Weights of a small image classifier: batches of 64.
Rows from block 7 of a small image classifier, named by matrix and row number. Rows with one number belong to one neuron. Each number is 500 + 40 x the weight over its row's rms, rounded and kept within 0 to 999. All counts start at 0. Numbers have three digits each. After the name is the row's rms in percent of the matrix's.
After each neuron's rows are labels from the 100 images, of 14976, where the neuron reaches its highest value: "responds to" is what is common among them. Only what is clearly more common there than usual is listed. The data: photos of plants, animals and fungi (iNaturalist). In brackets: how many of the 100, against the usual share in percent.
# fc1: MLP up (model.blocks.7.mlp.fc1.weight, 1152x192), inputs 48-95
# fc2: MLP down (model.blocks.7.mlp.fc2.weight, 192x1152, transposed), outputs 48-95

fc1.22 095:503539482547544498489511508508498444461570474557531548554456504537480507480442432549470435499509562487563480449473509476492526536533536493460475
fc2.22 087:435531513489518472484446513483530560429472548433481493503483472456487498511518498434479493510476413521419520479469517433469557398506563454434506
responds to: class Aves (85 vs 55); order Passeriformes (60 vs 24.9)

fc1.519 082:502448500432519476475581518569541427491529518549524519462460496527459508516466535541522493495618498562468475526454567471508573511437488448445494
fc2.519 090:457498446462540570507437505502526434498514531449483441551519512451534526485544452554467519520531467469509502487524440558490430427552480445502514
responds to: phylum Tracheophyta (35 vs 7.3); kingdom Plantae (35 vs 7.3)

fc1.615 096:477565505473468423516490549473493489439487507491496498515479490536452546559555495581571409567562571475543456536477503544473479555366533443493490
fc2.615 091:434519544496484543451492495500511495470526531485503536547527472485450466514505503471517481494495478475547526531533438515548605470523417469451484
responds to: order Anseriformes (29 vs 5.5); family: Anatidae (29 vs 5.5)

fc1.236 059:469556466540484515515511513416427432457494537506499496518511493563550536533593480502546453513496505416490425493535545534552452428477505475509452
fc2.236 065:469481500432510479508507572497523553482473454472446438486542539504443439484497418541500506517538533529508507500451483549521504536536461512508512
responds to: class Insecta (69 vs 29.2); phylum Arthropoda (69 vs 30.9)

fc1.224 096:489548466420484524466553473570575532506464521547537498482537480518455520509515549528539507471441475553508475543474492517454491551540484467468554
fc2.224 109:466400526544515502466489458429531494508500443444487528456438472477480549451480487484454518506535433476516538429548538522568509493493402552509553
responds to: order Charadriiformes (26 vs 7.6)

fc1.409 178:501463538482491454435411509445550429527464538561602436478483462472482486560478546547528494416461479498474521508487444483477519521425515439560598
fc2.409 147:480527522511554510531455487544541506499445465544487484519507443464531495467506535421567449436479548470487540506523540500481491539493497533514504
responds to: phylum Chordata (94 vs 60.8); class Aves (93 vs 55)

fc1.407 109:466498446495518490447518407466481567532554486461496587492536481506477484477432496488513435507497538407542572495535514503422542548481512498468556
fc2.407 112:538466501467516500482509537526498445454507592532549420503448469529583504483543529511486500579540516453520504481455538484454526495516442518563392
responds to: phylum Tracheophyta (27 vs 7.3); kingdom Plantae (27 vs 7.3)

fc1.6 106:441471459471483570470518529518466565514498463506462454546506447497550473497509483402536534541469554468504484563531482466545412548512432505476486
fc2.6 102:468484498504529542494456492519523455465475499557551456510561514406489507550507480555501473444550430490547590539524504511520511513536552499514413
responds to: phylum Tracheophyta (28 vs 7.3); kingdom Plantae (28 vs 7.3)

fc1.393 104:526453465495458482479502621587476607490476489533526473455492515571508529443499470520468517458490463516483482545500481486590544468458541478477554
fc2.393 096:523510549420517508485556551474526448451470515444493522471470420424527540469473522467450483533498483481555478468439494412502553575533530527485575
responds to: class Aves (83 vs 55)

fc1.0 101:505436595573516470557495490545461507523469501500526448535506475469554454556538541556555481432510471521484512520421494471481510504483626469459503
fc2.0 091:511509495447477493476555558469510468475536495460511491482458513504554408504451526532476474505553500489490529461464534470539588477555512502478558
responds to: phylum Chordata (94 vs 60.8); class Aves (92 vs 55); order Passeriformes (59 vs 24.9)

fc1.118 113:567503517536451456511501490535480444509469515482435489498491499495488434516498467530534507475442475493548497509528520477547538521498553520546458
fc2.118 102:483502469470513504467529495463408615447538513473479486537420554552498546464472426510476532517561465478516547555493502527514522437481418499525448
responds to: class Aves (85 vs 55)

fc1.284 103:527466531495519535451489550452489463538494505499467484498518478509459514406401467406596490487493432476476563554486458517540492503540527535411474
fc2.284 101:575522474463561490465498495525574504590534548466478511524496464469567516528524518542487578460535485506480574514523470484436506512494491484523475
responds to: order Lepidoptera (36 vs 13.7)

fc1.714 044:555488507535444527511512492473515456456408432495464495446523528478569493484552511497488515456501514539480556505533518500512563543512530517489432
fc2.714 047:487481504458573526513521467450522445523550452506585575501536502477449458569446555527526497494548494480426521400441499477490491580539513459488515
responds to: class Insecta (59 vs 29.2)

fc1.368 114:410458476478540528580557552519465541550498502490536454527443537514563493446520546541499502503556507478529467537583503399540510428464518509513565
fc2.368 125:495524511466486474447554555472465469465532501479548548540555460540529467528499501428484518501445620479449537460491504528418474524499494492550531
responds to: phylum Arthropoda (63 vs 30.9); class Insecta (60 vs 29.2)

fc1.510 156:541494530562498531584484474506408482540461536472594476538479465538496517509515531565537430455500487534549505513501516526476497526531519451450535
fc2.510 133:424519534426514564456493485532499499472439513511571581471480518546480532496574496442526533469483500484546615486459498420505467469510519516528455
responds to: order Passeriformes (53 vs 24.9)

fc1.53 092:447472516515443520450449504494413498524551515393451516491569557489429505517497452540610478510473510472559454512490487466491541534503462489558474
fc2.53 095:559610429564535490534578535470527539497439533514482519562456470510505451540510485464498500481531541534510479516500531568479453442477529571494467
responds to: phylum Arthropoda (60 vs 30.9)

fc1.149 163:510490497541443566529608534555474549519472465504557521469491530488523407489465534458448494540520486479565452497432487526465459515462475484510497
fc2.149 161:518488498470528540507541456526448522437533518462519509512438426582482443448565491468526503466480602467552506572506517533460518480491535532520455
responds to: order Passeriformes (50 vs 24.9)

fc1.376 067:504463464497504568552442471503496544440517532555452519513471494459512508466454501514551485517526555535417498473489509480513542523535509466493445
fc2.376 073:497528453503514479579468504420628459526445486502494484522516478516509512564486481457442549517505410459606472504500426482528497602449519504485563
responds to: class Insecta (64 vs 29.2); phylum Arthropoda (64 vs 30.9)

fc1.110 083:514508516498469474539479517497434473435543450496527497467513450560556399444443452494467490553472556475465508538516482465507569525444513462554513
fc2.110 091:496527553520533521544470482614484503554504482482434486525580432534483570574565480526499468509532507503453466501448475461528424521482492576479479
responds to: class Insecta (59 vs 29.2); kingdom Plantae (29 vs 7.3); phylum Tracheophyta (29 vs 7.3); class Magnoliopsida (26 vs 5.6)

fc1.421 084:551458462464501457550489511522450469474490417466522571495512526543510509500458511554514498527493485562499491515535575493547577517503555516547508
fc2.421 085:453483510532455507458568454437548533484475466489514428462509455437544544491530473479449518463512512503475529485459451480556555513517482495443507
responds to: class Aves (84 vs 55)

fc1.287 111:534585505472477509506557483471528446457538472507483487439458566595471518478483567499509535496517526497502508532495471536450524501354529428526534
fc2.287 107:445527527551503469489515548504547522468500509411541477538499478493547547456525491504502517571524488464484519552482541476579497546482449413506419
responds to: phylum Chordata (92 vs 60.8); class Aves (88 vs 55); order Anseriformes (38 vs 5.5); family: Anatidae (38 vs 5.5)

fc1.93 107:512488531434501466482514501460453493537483529520510505495497512535496551469477586549509516528486518469508538572463489519477512385496416488507468
fc2.93 118:526501488493502563583521487501517507538521509496530467572533583424490491453581476464558538446613512475561467518581474509502544581504511471507508
responds to: order Charadriiformes (26 vs 7.6)

fc1.82 120:517506501511436555481463501470480520469455541577475468516569578521524513513575510539447480515519476570424439448523505469530528469530535505449460
fc2.82 130:458467500455529485453537493464487483401532494420531534491496525491493446523494521486445547472492455474429562547567453447521494493532493570426591
responds to: class Aves (83 vs 55); order Passeriformes (61 vs 24.9)

fc1.263 131:506546527433545566523506468479553489464518436450606471488526460514434450401510471522528378518516431507506576459543459509493504500504474494459430
fc2.263 130:493524492469438400426487552510512486511486528490458498521532524424468530456526522507472548420473516454494473507525545486576463573564535447527412
responds to: class Insecta (59 vs 29.2); order Lepidoptera (41 vs 13.7); family: Nymphalidae (27 vs 4.6)

fc1.314 097:466513527454443449563492486515462497478549522502538542595502524508553419509511487469414458525605604506496492422511444565470459473473462440508527
fc2.314 100:515564458551532571539447509527482491523456521531434484433467472503539447465485498565444495538463488518500477492429528511537502473454594543518451
responds to: kingdom Plantae (41 vs 7.3); phylum Tracheophyta (41 vs 7.3); class Magnoliopsida (25 vs 5.6)

fc1.19 068:533488478500553531447488497520482537502480463382359451469485399555541517539458489565503516505489527471584583453493465499495498438524562519483510
fc2.19 062:478449475550502491393443519474504390548465520474540465527471516528427536481428468518516475491509406484549477562568483491513533445480466579496458
responds to: order Lepidoptera (34 vs 13.7)

fc1.633 108:543488501513468528550473490538496456496467461484420521480430472442475543547550444543578534520515488541470518496566514503497426549498466476496481
fc2.633 103:492480494464555536511519462532635515501602521510483524467494571464472450479583531514431508487471428568515478523517454497531535500487500508517475
responds to: class Aves (98 vs 55); phylum Chordata (98 vs 60.8); order Accipitriformes (47 vs 3.9); family: Accipitridae (41 vs 3.3)

fc1.370 091:500463436490497535448481529482477536482475508495561510498563497553476570539505561542503532505569546493542510539465523499510548459438414443457523
fc2.370 090:501496531479580521525533542480483545523510472466518533556451539505493446599456449471525461483472451499544480502491572535518466408486449542470554
responds to: order Charadriiformes (25 vs 7.6)

fc1.397 091:542473547505473487512494455516458547487548506504495514514613527501524543429555545488592443555505458514604540449513511462455448515513548493482560
fc2.397 088:438537461466510514478480479543494498545555503583499543547463457532512509563530503520515500487495497509392469489469490530572466478488536475541466
responds to: order Charadriiformes (25 vs 7.6)

fc1.532 071:471518532545471515554439528500570492562499486525479481440499474501508462477584520539506463471526429517461455458462454521553426545511502497538503
fc2.532 073:505467528465482523556545532510516406490520453598480467568559458493482484545459501504561427572483525550459567538622512511502529438566491495429474
responds to: class Insecta (67 vs 29.2); phylum Arthropoda (67 vs 30.9); order Lepidoptera (32 vs 13.7)

fc1.534 125:500508552557466502485540471485525514526481463519527461572492466537521559467512521469577497510383511443524486436510439444587510504490551469469552
fc2.534 123:542534544518484476460484486488508419490513471498520501487467522516566497438521432504461510475473486529448515550519504534466446563476512596501399
responds to: phylum Arthropoda (66 vs 30.9); class Insecta (65 vs 29.2)

fc1.651 171:497496471560538509536487481491491420528476436525530470578511460494507547493441498482492514465521534579481521573481559475498495575529465473508500
fc2.651 137:542440569473419509413490488504469538439463515480532497426530445530445549493469514491476539510515546516457489494494452528510486482456510488549507
responds to: class Mammalia (28 vs 3.5)

fc1.691 139:488509472522490488456516431534489434545476497476484586460525494528544492407475458435504500521514496432473568546587490516551517515476495528551484
fc2.691 136:429510525395478478477527524521511550530490465462444388517503516433463474542452529494448472486436553515477504498523541449414482596465525524500455
responds to: class Insecta (62 vs 29.2); phylum Arthropoda (62 vs 30.9); order Lepidoptera (35 vs 13.7)

fc1.18 128:548487443468552488513513532487433431497484461468465539585499451458511459518471450497555529512607462548466497482542504396457549517569458473500482
fc2.18 120:516545481513519466459469470536542473504561505513570571452491591488498548476532502489483426485462472584540465499426499559510428509569538487518510
responds to: phylum Chordata (94 vs 60.8); class Aves (91 vs 55)

fc1.279 113:532454527452504445501485574535560537466527534589498393558430505507518531544565500528448477466491416485463443496440462484529468512477583467467485
fc2.279 113:526544504519415471577448585500436478550540410538532626499479515519469511487527552473446499512508474512456517455468500507542410489480533443550505
responds to: phylum Arthropoda (64 vs 30.9); class Insecta (60 vs 29.2)

fc1.147 127:456466481578443445468483552551474455496437503539552476563479507478479515501497467461513488503550502486520506427510497516449424474521545520497586
fc2.147 125:512513494420560517486459516558498553514519568445426525480481485480531506449519467576508517524476539464515503507555481475508527493510539432462501
responds to: order Accipitriformes (39 vs 3.9); family: Accipitridae (37 vs 3.3)

fc1.514 096:417458525500461552446507432431485532474499452535402444560470416479509474461519526517518464548494538479461510480528529472518518455503557536488511
fc2.514 094:501502552562441476470530502558542445521487518506506549507439565524512579490620458487515568494504492585454484506524554459511535472478510521499470
responds to: order Accipitriformes (28 vs 3.9)

fc1.419 113:490491531463523525523593608434506505539450512567515427517465513396466477485526477440517492519536424460491420502485510514522490492561518422474529
fc2.419 114:486527456467524489484473462544486464433520476526437432587560468503551506453495506452537534461526494497525513478494465455562475558468462497512453
responds to: class Aves (87 vs 55); order Anseriformes (37 vs 5.5); family: Anatidae (37 vs 5.5)

fc1.544 127:493448515438483514495487544491510545505532487493476545475546490526520523467523529548551507507504408463442530552502491444477577450480461547498462
fc2.544 126:494457492435583478576466535517526491457497430475547503536432472448462526479544542469463512537517585381494545539493489493574458489542556408537488
responds to: order Anseriformes (34 vs 5.5); family: Anatidae (34 vs 5.5)

fc1.740 099:466564509514502573440457423502504498531447587493465450508488445492466483549530505537458454549522553549552584487579502594508507580509511550489499
fc2.740 090:481421488516462482516464505438472502463438563540529450512476452507560464487496447467469500553490519489507530460495491388529468493523548561477500
responds to: order Lepidoptera (31 vs 13.7)

fc1.442 117:541477453471469493544475436519518488572478488492498482541526520421431552493460440412535530499519460398543537494491537478482495499477458536477473
fc2.442 111:448510534426480548503500479536500478462478479500493480466491509614508540511472543530458535447466579523482508534515457522565514508553533527499470
responds to: class Aves (87 vs 55)

fc1.688 090:499446480549482538446412475511458500459520486506587535440490506510563512409465527545481471536465506510544449582568477476476540476508489533452497
fc2.688 082:462514542459486523493522473543431521478564404499440558470493472494483500573521453534528498522518397466518480530421526526483463475503505586470550
responds to: class Aves (87 vs 55); order Passeriformes (62 vs 24.9)

fc1.169 125:464493535562520451533560548539524502493487414472483513424476446463537457586491503438568524552517468545528472514518507439457575503598498606523484
fc2.169 117:506516453487461492520495511493451530542534506473484412508522517499434520507555514569497574510470526492420531517533460487506442517441467506518559
responds to: order Passeriformes (54 vs 24.9)

fc1.307 060:483480509505480466521506502599523569404456497491471548598435458510503477501497483499555459542507582424475480519490471495513526447489465516481563
fc2.307 061:475487521516556540482513464466511539544478529515487464556487493446497540523531488539450560463482435514556444455477535572471506482491517469442442
responds to: kingdom Plantae (45 vs 7.3); phylum Tracheophyta (45 vs 7.3); class Magnoliopsida (34 vs 5.6)

fc1.711 089:464507478507487495464520463487451507469541504475487456551479490467460512515527459430592537526471508510588575478520511474567479533400477504533476
fc2.711 088:518459467524522507544524529488474488526384480457563516525500499521437496477473518497521499462524585495533474583449503554511504567512531494444547
responds to: order Anseriformes (30 vs 5.5); family: Anatidae (30 vs 5.5); order Charadriiformes (25 vs 7.6)

fc1.167 089:475466524436511453516523528571512477490534492478513556475470500553514517485497500538543521488484535487488504547537538443458588462488425498443536
fc2.167 085:512456445467429502521503522416454508467524518507508413515457418471510574452476514522518507597547541516560518532455474488531429532470533472582494
responds to: phylum Chordata (94 vs 60.8); class Aves (91 vs 55); order Anseriformes (28 vs 5.5); family: Anatidae (28 vs 5.5)

fc1.484 104:479507537478443568544422504441489558543526500445450585545536510489510495463511504519535565505464488498469545514578567435547487422504537514490546
fc2.484 109:521534488454470530428485533532442543451470421472557558390513522512456506508529549433507518521498449588506545523500446542587485495464472513454531
responds to: order Charadriiformes (31 vs 7.6)

fc1.282 075:569524509470452498482493522494493507536538489507424471542444460467539490439494516568454462597494468518537512465546500569429465519516570449523440
fc2.282 073:509454484451549478478474492471515479567482542489464534497507469549517569529450446483523441529460491516559460546511472520501537510545424504472489
responds to: order Lepidoptera (39 vs 13.7)

fc1.374 100:543458545470438539484501502559566515473499510504439522497465523520542472531473506509495476450533468532517399498483510547525497549492506470506593
fc2.374 094:505549485495524477498488484476519443488524504475484539458491510473448556417494545506476514548509539482503491439507552487504509489498493509536519
responds to: order Charadriiformes (28 vs 7.6)

fc1.431 088:527498580505501460563478418482456475516539488496484488548484477499584414504563538522483475494397476505548501521531538516459557420515562492409439
fc2.431 095:451539500570464495530522470564514532579523613404456480543525487534478504484472547426513511494436604481479466493421495509560489499470491524497537
responds to: kingdom Plantae (40 vs 7.3); phylum Tracheophyta (40 vs 7.3); class Magnoliopsida (32 vs 5.6)

fc1.203 091:474520551508511441519543473463484471503402454488482501518503460486542555484497497568558526434547560450523466448445486563516510555452533532475509
fc2.203 094:518490456546496539498438505569499502558581526532475534478494526554436504587509429398463496433453495498582510494476487536439528480584513480507447
responds to: phylum Chordata (92 vs 60.8)

fc1.78 086:453532483508457493480515521483499421516553544533520444446510514585486436489540490543492552471520423477513517449461472476513412504455452542517443
fc2.78 092:539506498504510531503505504630446517481486499595472503475490426549415519442402516523508453558458471541529518573583535522576540432452484537431525
responds to: kingdom Plantae (28 vs 7.3); phylum Tracheophyta (28 vs 7.3); class Magnoliopsida (25 vs 5.6)

fc1.260 101:477447500445476472502451504503426520540474505472499541586482444457527498505483463490545526486491448599554549514502500515507451538554523405530469
fc2.260 098:509529463531485457519560513510530587535501470469479529535507505490517457533520518465501500423552503511546462540492528485515523458496470485501477
responds to: phylum Chordata (92 vs 60.8); class Aves (89 vs 55); order Charadriiformes (43 vs 7.6); family: Scolopacidae (26 vs 3.2)

fc1.73 091:561525453576452499517528549425512486509471474473454447408468428459537549544526570478462494463535531508453423493463518461426551448440519567431483
fc2.73 085:434498508500624460514500478531496500483499551517467536526557498480464509441437543489483461543481549454501550478505531503487416506494540432571524
responds to: order Anseriformes (28 vs 5.5); family: Anatidae (28 vs 5.5)

fc1.21 107:521451444434442474495580443545482454536549465437509511539551493519537511515480444448479621528523520536479554456521557597449521495559494578458580
fc2.21 111:517500424561555533547400500597505520541514502513477541452529489515483493465511576546456473479509530448546495489439509441525469490521487507483482
responds to: order Anseriformes (35 vs 5.5); family: Anatidae (35 vs 5.5)

fc1.628 099:402466498454440511581567510479493503540475438476453516466563478561519482535536563526503560474515534517526513496481529437536494501453504468516446
fc2.628 098:485451472526477502537460508526517510441432482564536469553517483465510531477563502474457450537466547476468505492522526577616539516550552484509522
responds to: order Lepidoptera (38 vs 13.7)

fc1.378 116:437539513492487550556521541543461507438479523553494508462497460436524443492531549535547493543427527544515485494423537516538534548489482507474582
fc2.378 113:515554570495517496496461562456528438546572535507560520448530521533467541503489498493457553521517441468528570418439492424495519507461504537523509
responds to: class Aves (85 vs 55)

fc1.524 115:545547454500508536551523511495482512449487483467469552516597510561507466468540516487489529442585528595464433494503577491526530520418515464505520
fc2.524 116:508466516467485489449479513473542527477552501478564518500561499542495505648478462477523473542518518565474543528498473501578505485539487439520508
responds to: class Aves (86 vs 55)

fc1.266 122:542508535510458456464466418505511574561537602571493490561521445551515541523578489562470439548492522476508449494462464529470507440495539554505499
fc2.266 133:480507524545557519455540444532516524469472525533559544535540544554557479527548597499474516563481392533443521526500475521511511484462529477454485
responds to: kingdom Plantae (32 vs 7.3); phylum Tracheophyta (32 vs 7.3); class Magnoliopsida (25 vs 5.6)

fc1.518 111:461505483493454461552523438523453527446463517521518505495477517497486509542478493446533510534462451510531517576550507429525427470488523509550502
fc2.518 103:503523557503619511475450501423475466567436511517521463490511525539497449535523514512499510532556487474480442558495482573475484539580438524483465
responds to: phylum Arthropoda (91 vs 30.9); class Insecta (90 vs 29.2); order Diptera (27 vs 2.6); family: Syrphidae (26 vs 2.1)

fc1.432 110:579538524493464506512507527530491500516500510510511532561547582456511430436525429485475514481493401566502526458471499542518440528565501442437496
fc2.432 101:491505525551457475430491487494553503481508517494465502461549552575491497482485458469533538518572490527443465508517477561496510513414477482535547
responds to: phylum Chordata (92 vs 60.8); class Aves (90 vs 55); order Charadriiformes (45 vs 7.6); family: Scolopacidae (26 vs 3.2)

fc1.218 113:545483506502480501490610535524497468482488453432467547522511572475483496569524468454533477515564491565470506427474541512538583547470491478533532
fc2.218 101:485449511509496545531455502499515484473529509424537515453581545518538470453495554557511434527466518501526418457463501491480559541572526462514426
responds to: order Charadriiformes (28 vs 7.6)

fc1.447 132:435486494532457549567464477527436521453414433516559524490451516483528505553575472500432564582496489470553477504540494521561480447477480567487485
fc2.447 145:470498452495506520513506517487560486480543473484461528466527476468493436509416450509477417483478537495525489442534495523464512568502529560507510
responds to: order Passeriformes (51 vs 24.9)

fc1.652 092:415484518498517399530452491459524542497505528557601514524595512498545547437498451475467545547441530451480440524515495481502572541469499511491493
fc2.652 097:553543480508529615570543525525515464449435509511501448476420500531536462534558521516470526452516439536410533527576495499539527503429502500432458
responds to: kingdom Plantae (30 vs 7.3); phylum Tracheophyta (30 vs 7.3); class Magnoliopsida (26 vs 5.6)

fc1.460 132:530486534473470610582445602567442402532531522447483564532515514429520532522576450532532606548573553482477435482468497454484532448577493456490472
fc2.460 096:441509416531433490470496524443627552503485495527521504476485468500507477489566534529420470490488453527512551539534485538474505531514541597506544
responds to: phylum Chordata (94 vs 60.8); class Aves (92 vs 55); order Accipitriformes (27 vs 3.9); family: Accipitridae (25 vs 3.3)

fc1.440 134:465527552510426496583516557469549514494487500578502462456459511461425556489468452548530534504490483552501526526468523497457536492546504465509507
fc2.440 139:524523531548516482498552504434533467497430473468403499517487553535522507503466399525549513553463504498506469538494506532585539544519489478547523
responds to: class Insecta (66 vs 29.2); phylum Arthropoda (66 vs 30.9); order Lepidoptera (32 vs 13.7)

fc1.512 079:492475475505446472456503470493507524530464526529439445493470501463441456525529568502420586539530481482489532433447548547513577573584502575469537
fc2.512 091:396502428481492497474504508455564550501521489587519537452493515512492528593483482487473450510523501507497539441523468555435519537528512532425482
responds to: class Insecta (68 vs 29.2); phylum Arthropoda (68 vs 30.9)

fc1.319 110:494479522474467472510499600497502511513504468474443462527441498523533583539492508470562547534520514557455487517505446544459484504528453475492525
fc2.319 096:510520519544458493441514490485499443470498410497526546563468445492491509452528510521525495486496487466490566485479506545557478498515509443457451
responds to: order Lepidoptera (42 vs 13.7); family: Nymphalidae (25 vs 4.6)

fc1.134 114:553479506461495516533530553452438462500499482520474554472496504515582436541519450534546547518462509480500522535536513426455467549538506506539545
fc2.134 118:480480519539488478493465465498532386482492514555483570538547482456496549568534454559490426555526499547465556495507503516505506454519492477492503
responds to: order Anseriformes (25 vs 5.5); family: Anatidae (25 vs 5.5)

fc1.11 108:471541495498553528495505502546490460489481552531574403499490547500519534544434521548453468459461515523534502497492476500457478492533539411547492
fc2.11 097:459517489518594471521445552484454474515560463458467479546499513501483446497511541487575481434490536520503491462475505484550481462512530479522512
responds to: order Passeriformes (52 vs 24.9)

fc1.579 089:507554520502445391465415526507628467474487480536458456508480446524502494572512565573487514531484460621521416531510483566385485535494590556474464
fc2.579 090:529548511580516533496532516476480509502489439553506540460477461487569480552474507494532440476522484434522522522500468471544506481528491469490470
responds to: order Lepidoptera (34 vs 13.7)

fc1.226 082:401508550509491525496508471515442443531477540594523494531554491545417412560575492480541509452507504544488533593503483495564435478456487536489503
fc2.226 082:540498508512512457469531517501440486557571491499479474463477447528508516461406438549402481562529484472530494497579530511555543464541435526510466
responds to: order Lepidoptera (32 vs 13.7)

fc1.511 107:544550487508525459566523562511476500525443483523478541491517480512486535531357436494539480535474496575467463508587508488509563489506580567450520
fc2.511 107:500438518444494526486526363489516483453560601484517475554537517480555438526599561513478470483464391482524515443512437497568457499438463509516464
responds to: kingdom Plantae (35 vs 7.3); phylum Tracheophyta (35 vs 7.3); class Magnoliopsida (29 vs 5.6)

fc1.693 068:563531533441538519473505492457546508516507523639414484469564443553518489561453443488438537513465533524489488524525546484486477479503504549431466
fc2.693 079:542430499506451452518580399574417472502516551524495522492480550519552546577467517509580475492512423524469499498477453481529514563466459477471505
responds to: kingdom Plantae (51 vs 7.3); phylum Tracheophyta (51 vs 7.3); class Magnoliopsida (40 vs 5.6)

fc1.394 093:501543504509443584471489573505438425398492534527484517582504499499487517479502526525517452480566495554485554419457493484471503530544516498521571
fc2.394 098:526499549521478547513516437473568544506591486486470536508572476459458541508533484594498562494516517570503511510522520512483415470458503486530477
responds to: class Aves (87 vs 55); order Charadriiformes (42 vs 7.6)

fc1.665 101:516493458396454484488511472501495535488439445551464481523455466479453483475528519562490465529483487459503550583553537432496591494380528567464538
fc2.665 092:466526489553484515483549540502502509484534547480515517457519518570510543516509577539537519538474527497519463487441517534513447515508545441540477
responds to: class Aves (86 vs 55); order Anseriformes (42 vs 5.5); family: Anatidae (42 vs 5.5)

fc1.578 111:443497486512515543562499422541537482485456539571579466506502444510474424494490519517583479529445506516478493454469482501434458498476561570534497
fc2.578 126:439544520533478546494531512515509520485466417394483497484527510478468513525514518490458574544471486475514522409441530536492468476500545427474503
responds to: order Lepidoptera (35 vs 13.7)

fc1.381 047:465533560447504468541553463517491478562491499472558482527468491501586471484415519531517474524465502502544474504470473500511415466559590429547538
fc2.381 046:578520513559459503590508561479525491468487462449542487506482488483558451515545458476412482496483476454437519521544500496474497521514417519483437
responds to: phylum Arthropoda (61 vs 30.9); order Lepidoptera (31 vs 13.7)

fc1.759 078:475492520568425527546462518473500514534409542488497473472509525576503534495424422501478548572430496495527600473544430510469550544470485473497510
fc2.759 085:520494459454480456491549586513497459544544502519521498517431491491534470476542493529464530437514531524510453544530479566556462597538494469522484
responds to: phylum Arthropoda (64 vs 30.9); class Insecta (62 vs 29.2); order Lepidoptera (44 vs 13.7); family: Nymphalidae (25 vs 4.6)

fc1.243 077:503525463465598489485485512516539441474488510420524467451542443495471564479496451470474521513552463541479443519533455538552458554432502482504484
fc2.243 076:561501521515494483475476574461472586472475456553472515605480508526463436520545536448533500559469546526527488450485533483509494501518529511453476
responds to: class Insecta (67 vs 29.2); phylum Arthropoda (67 vs 30.9); order Lepidoptera (50 vs 13.7); family: Nymphalidae (39 vs 4.6)

fc1.217 094:498581457500478485450480484473530431444462417487450537519475475532467564551506520535548551567428534465553470576492448548492444570469532527510464
fc2.217 086:489446474464469481598467522461506521461567501512514532474494486492525528470479506506471429495500490536522485473599509469466541463463444541487434
responds to: order Lepidoptera (35 vs 13.7)

fc1.441 167:510518528525552521545481439532550499539511407440494497466471440477543475501508408521523448516533480458573557575537589494474479547510506441515463
fc2.441 139:438485503583479508435512515518604467454524555507602398486494465568514533506491531447529523398479555562492435493521468469493535466516488465527508
responds to: class Aves (87 vs 55); order Passeriformes (58 vs 24.9)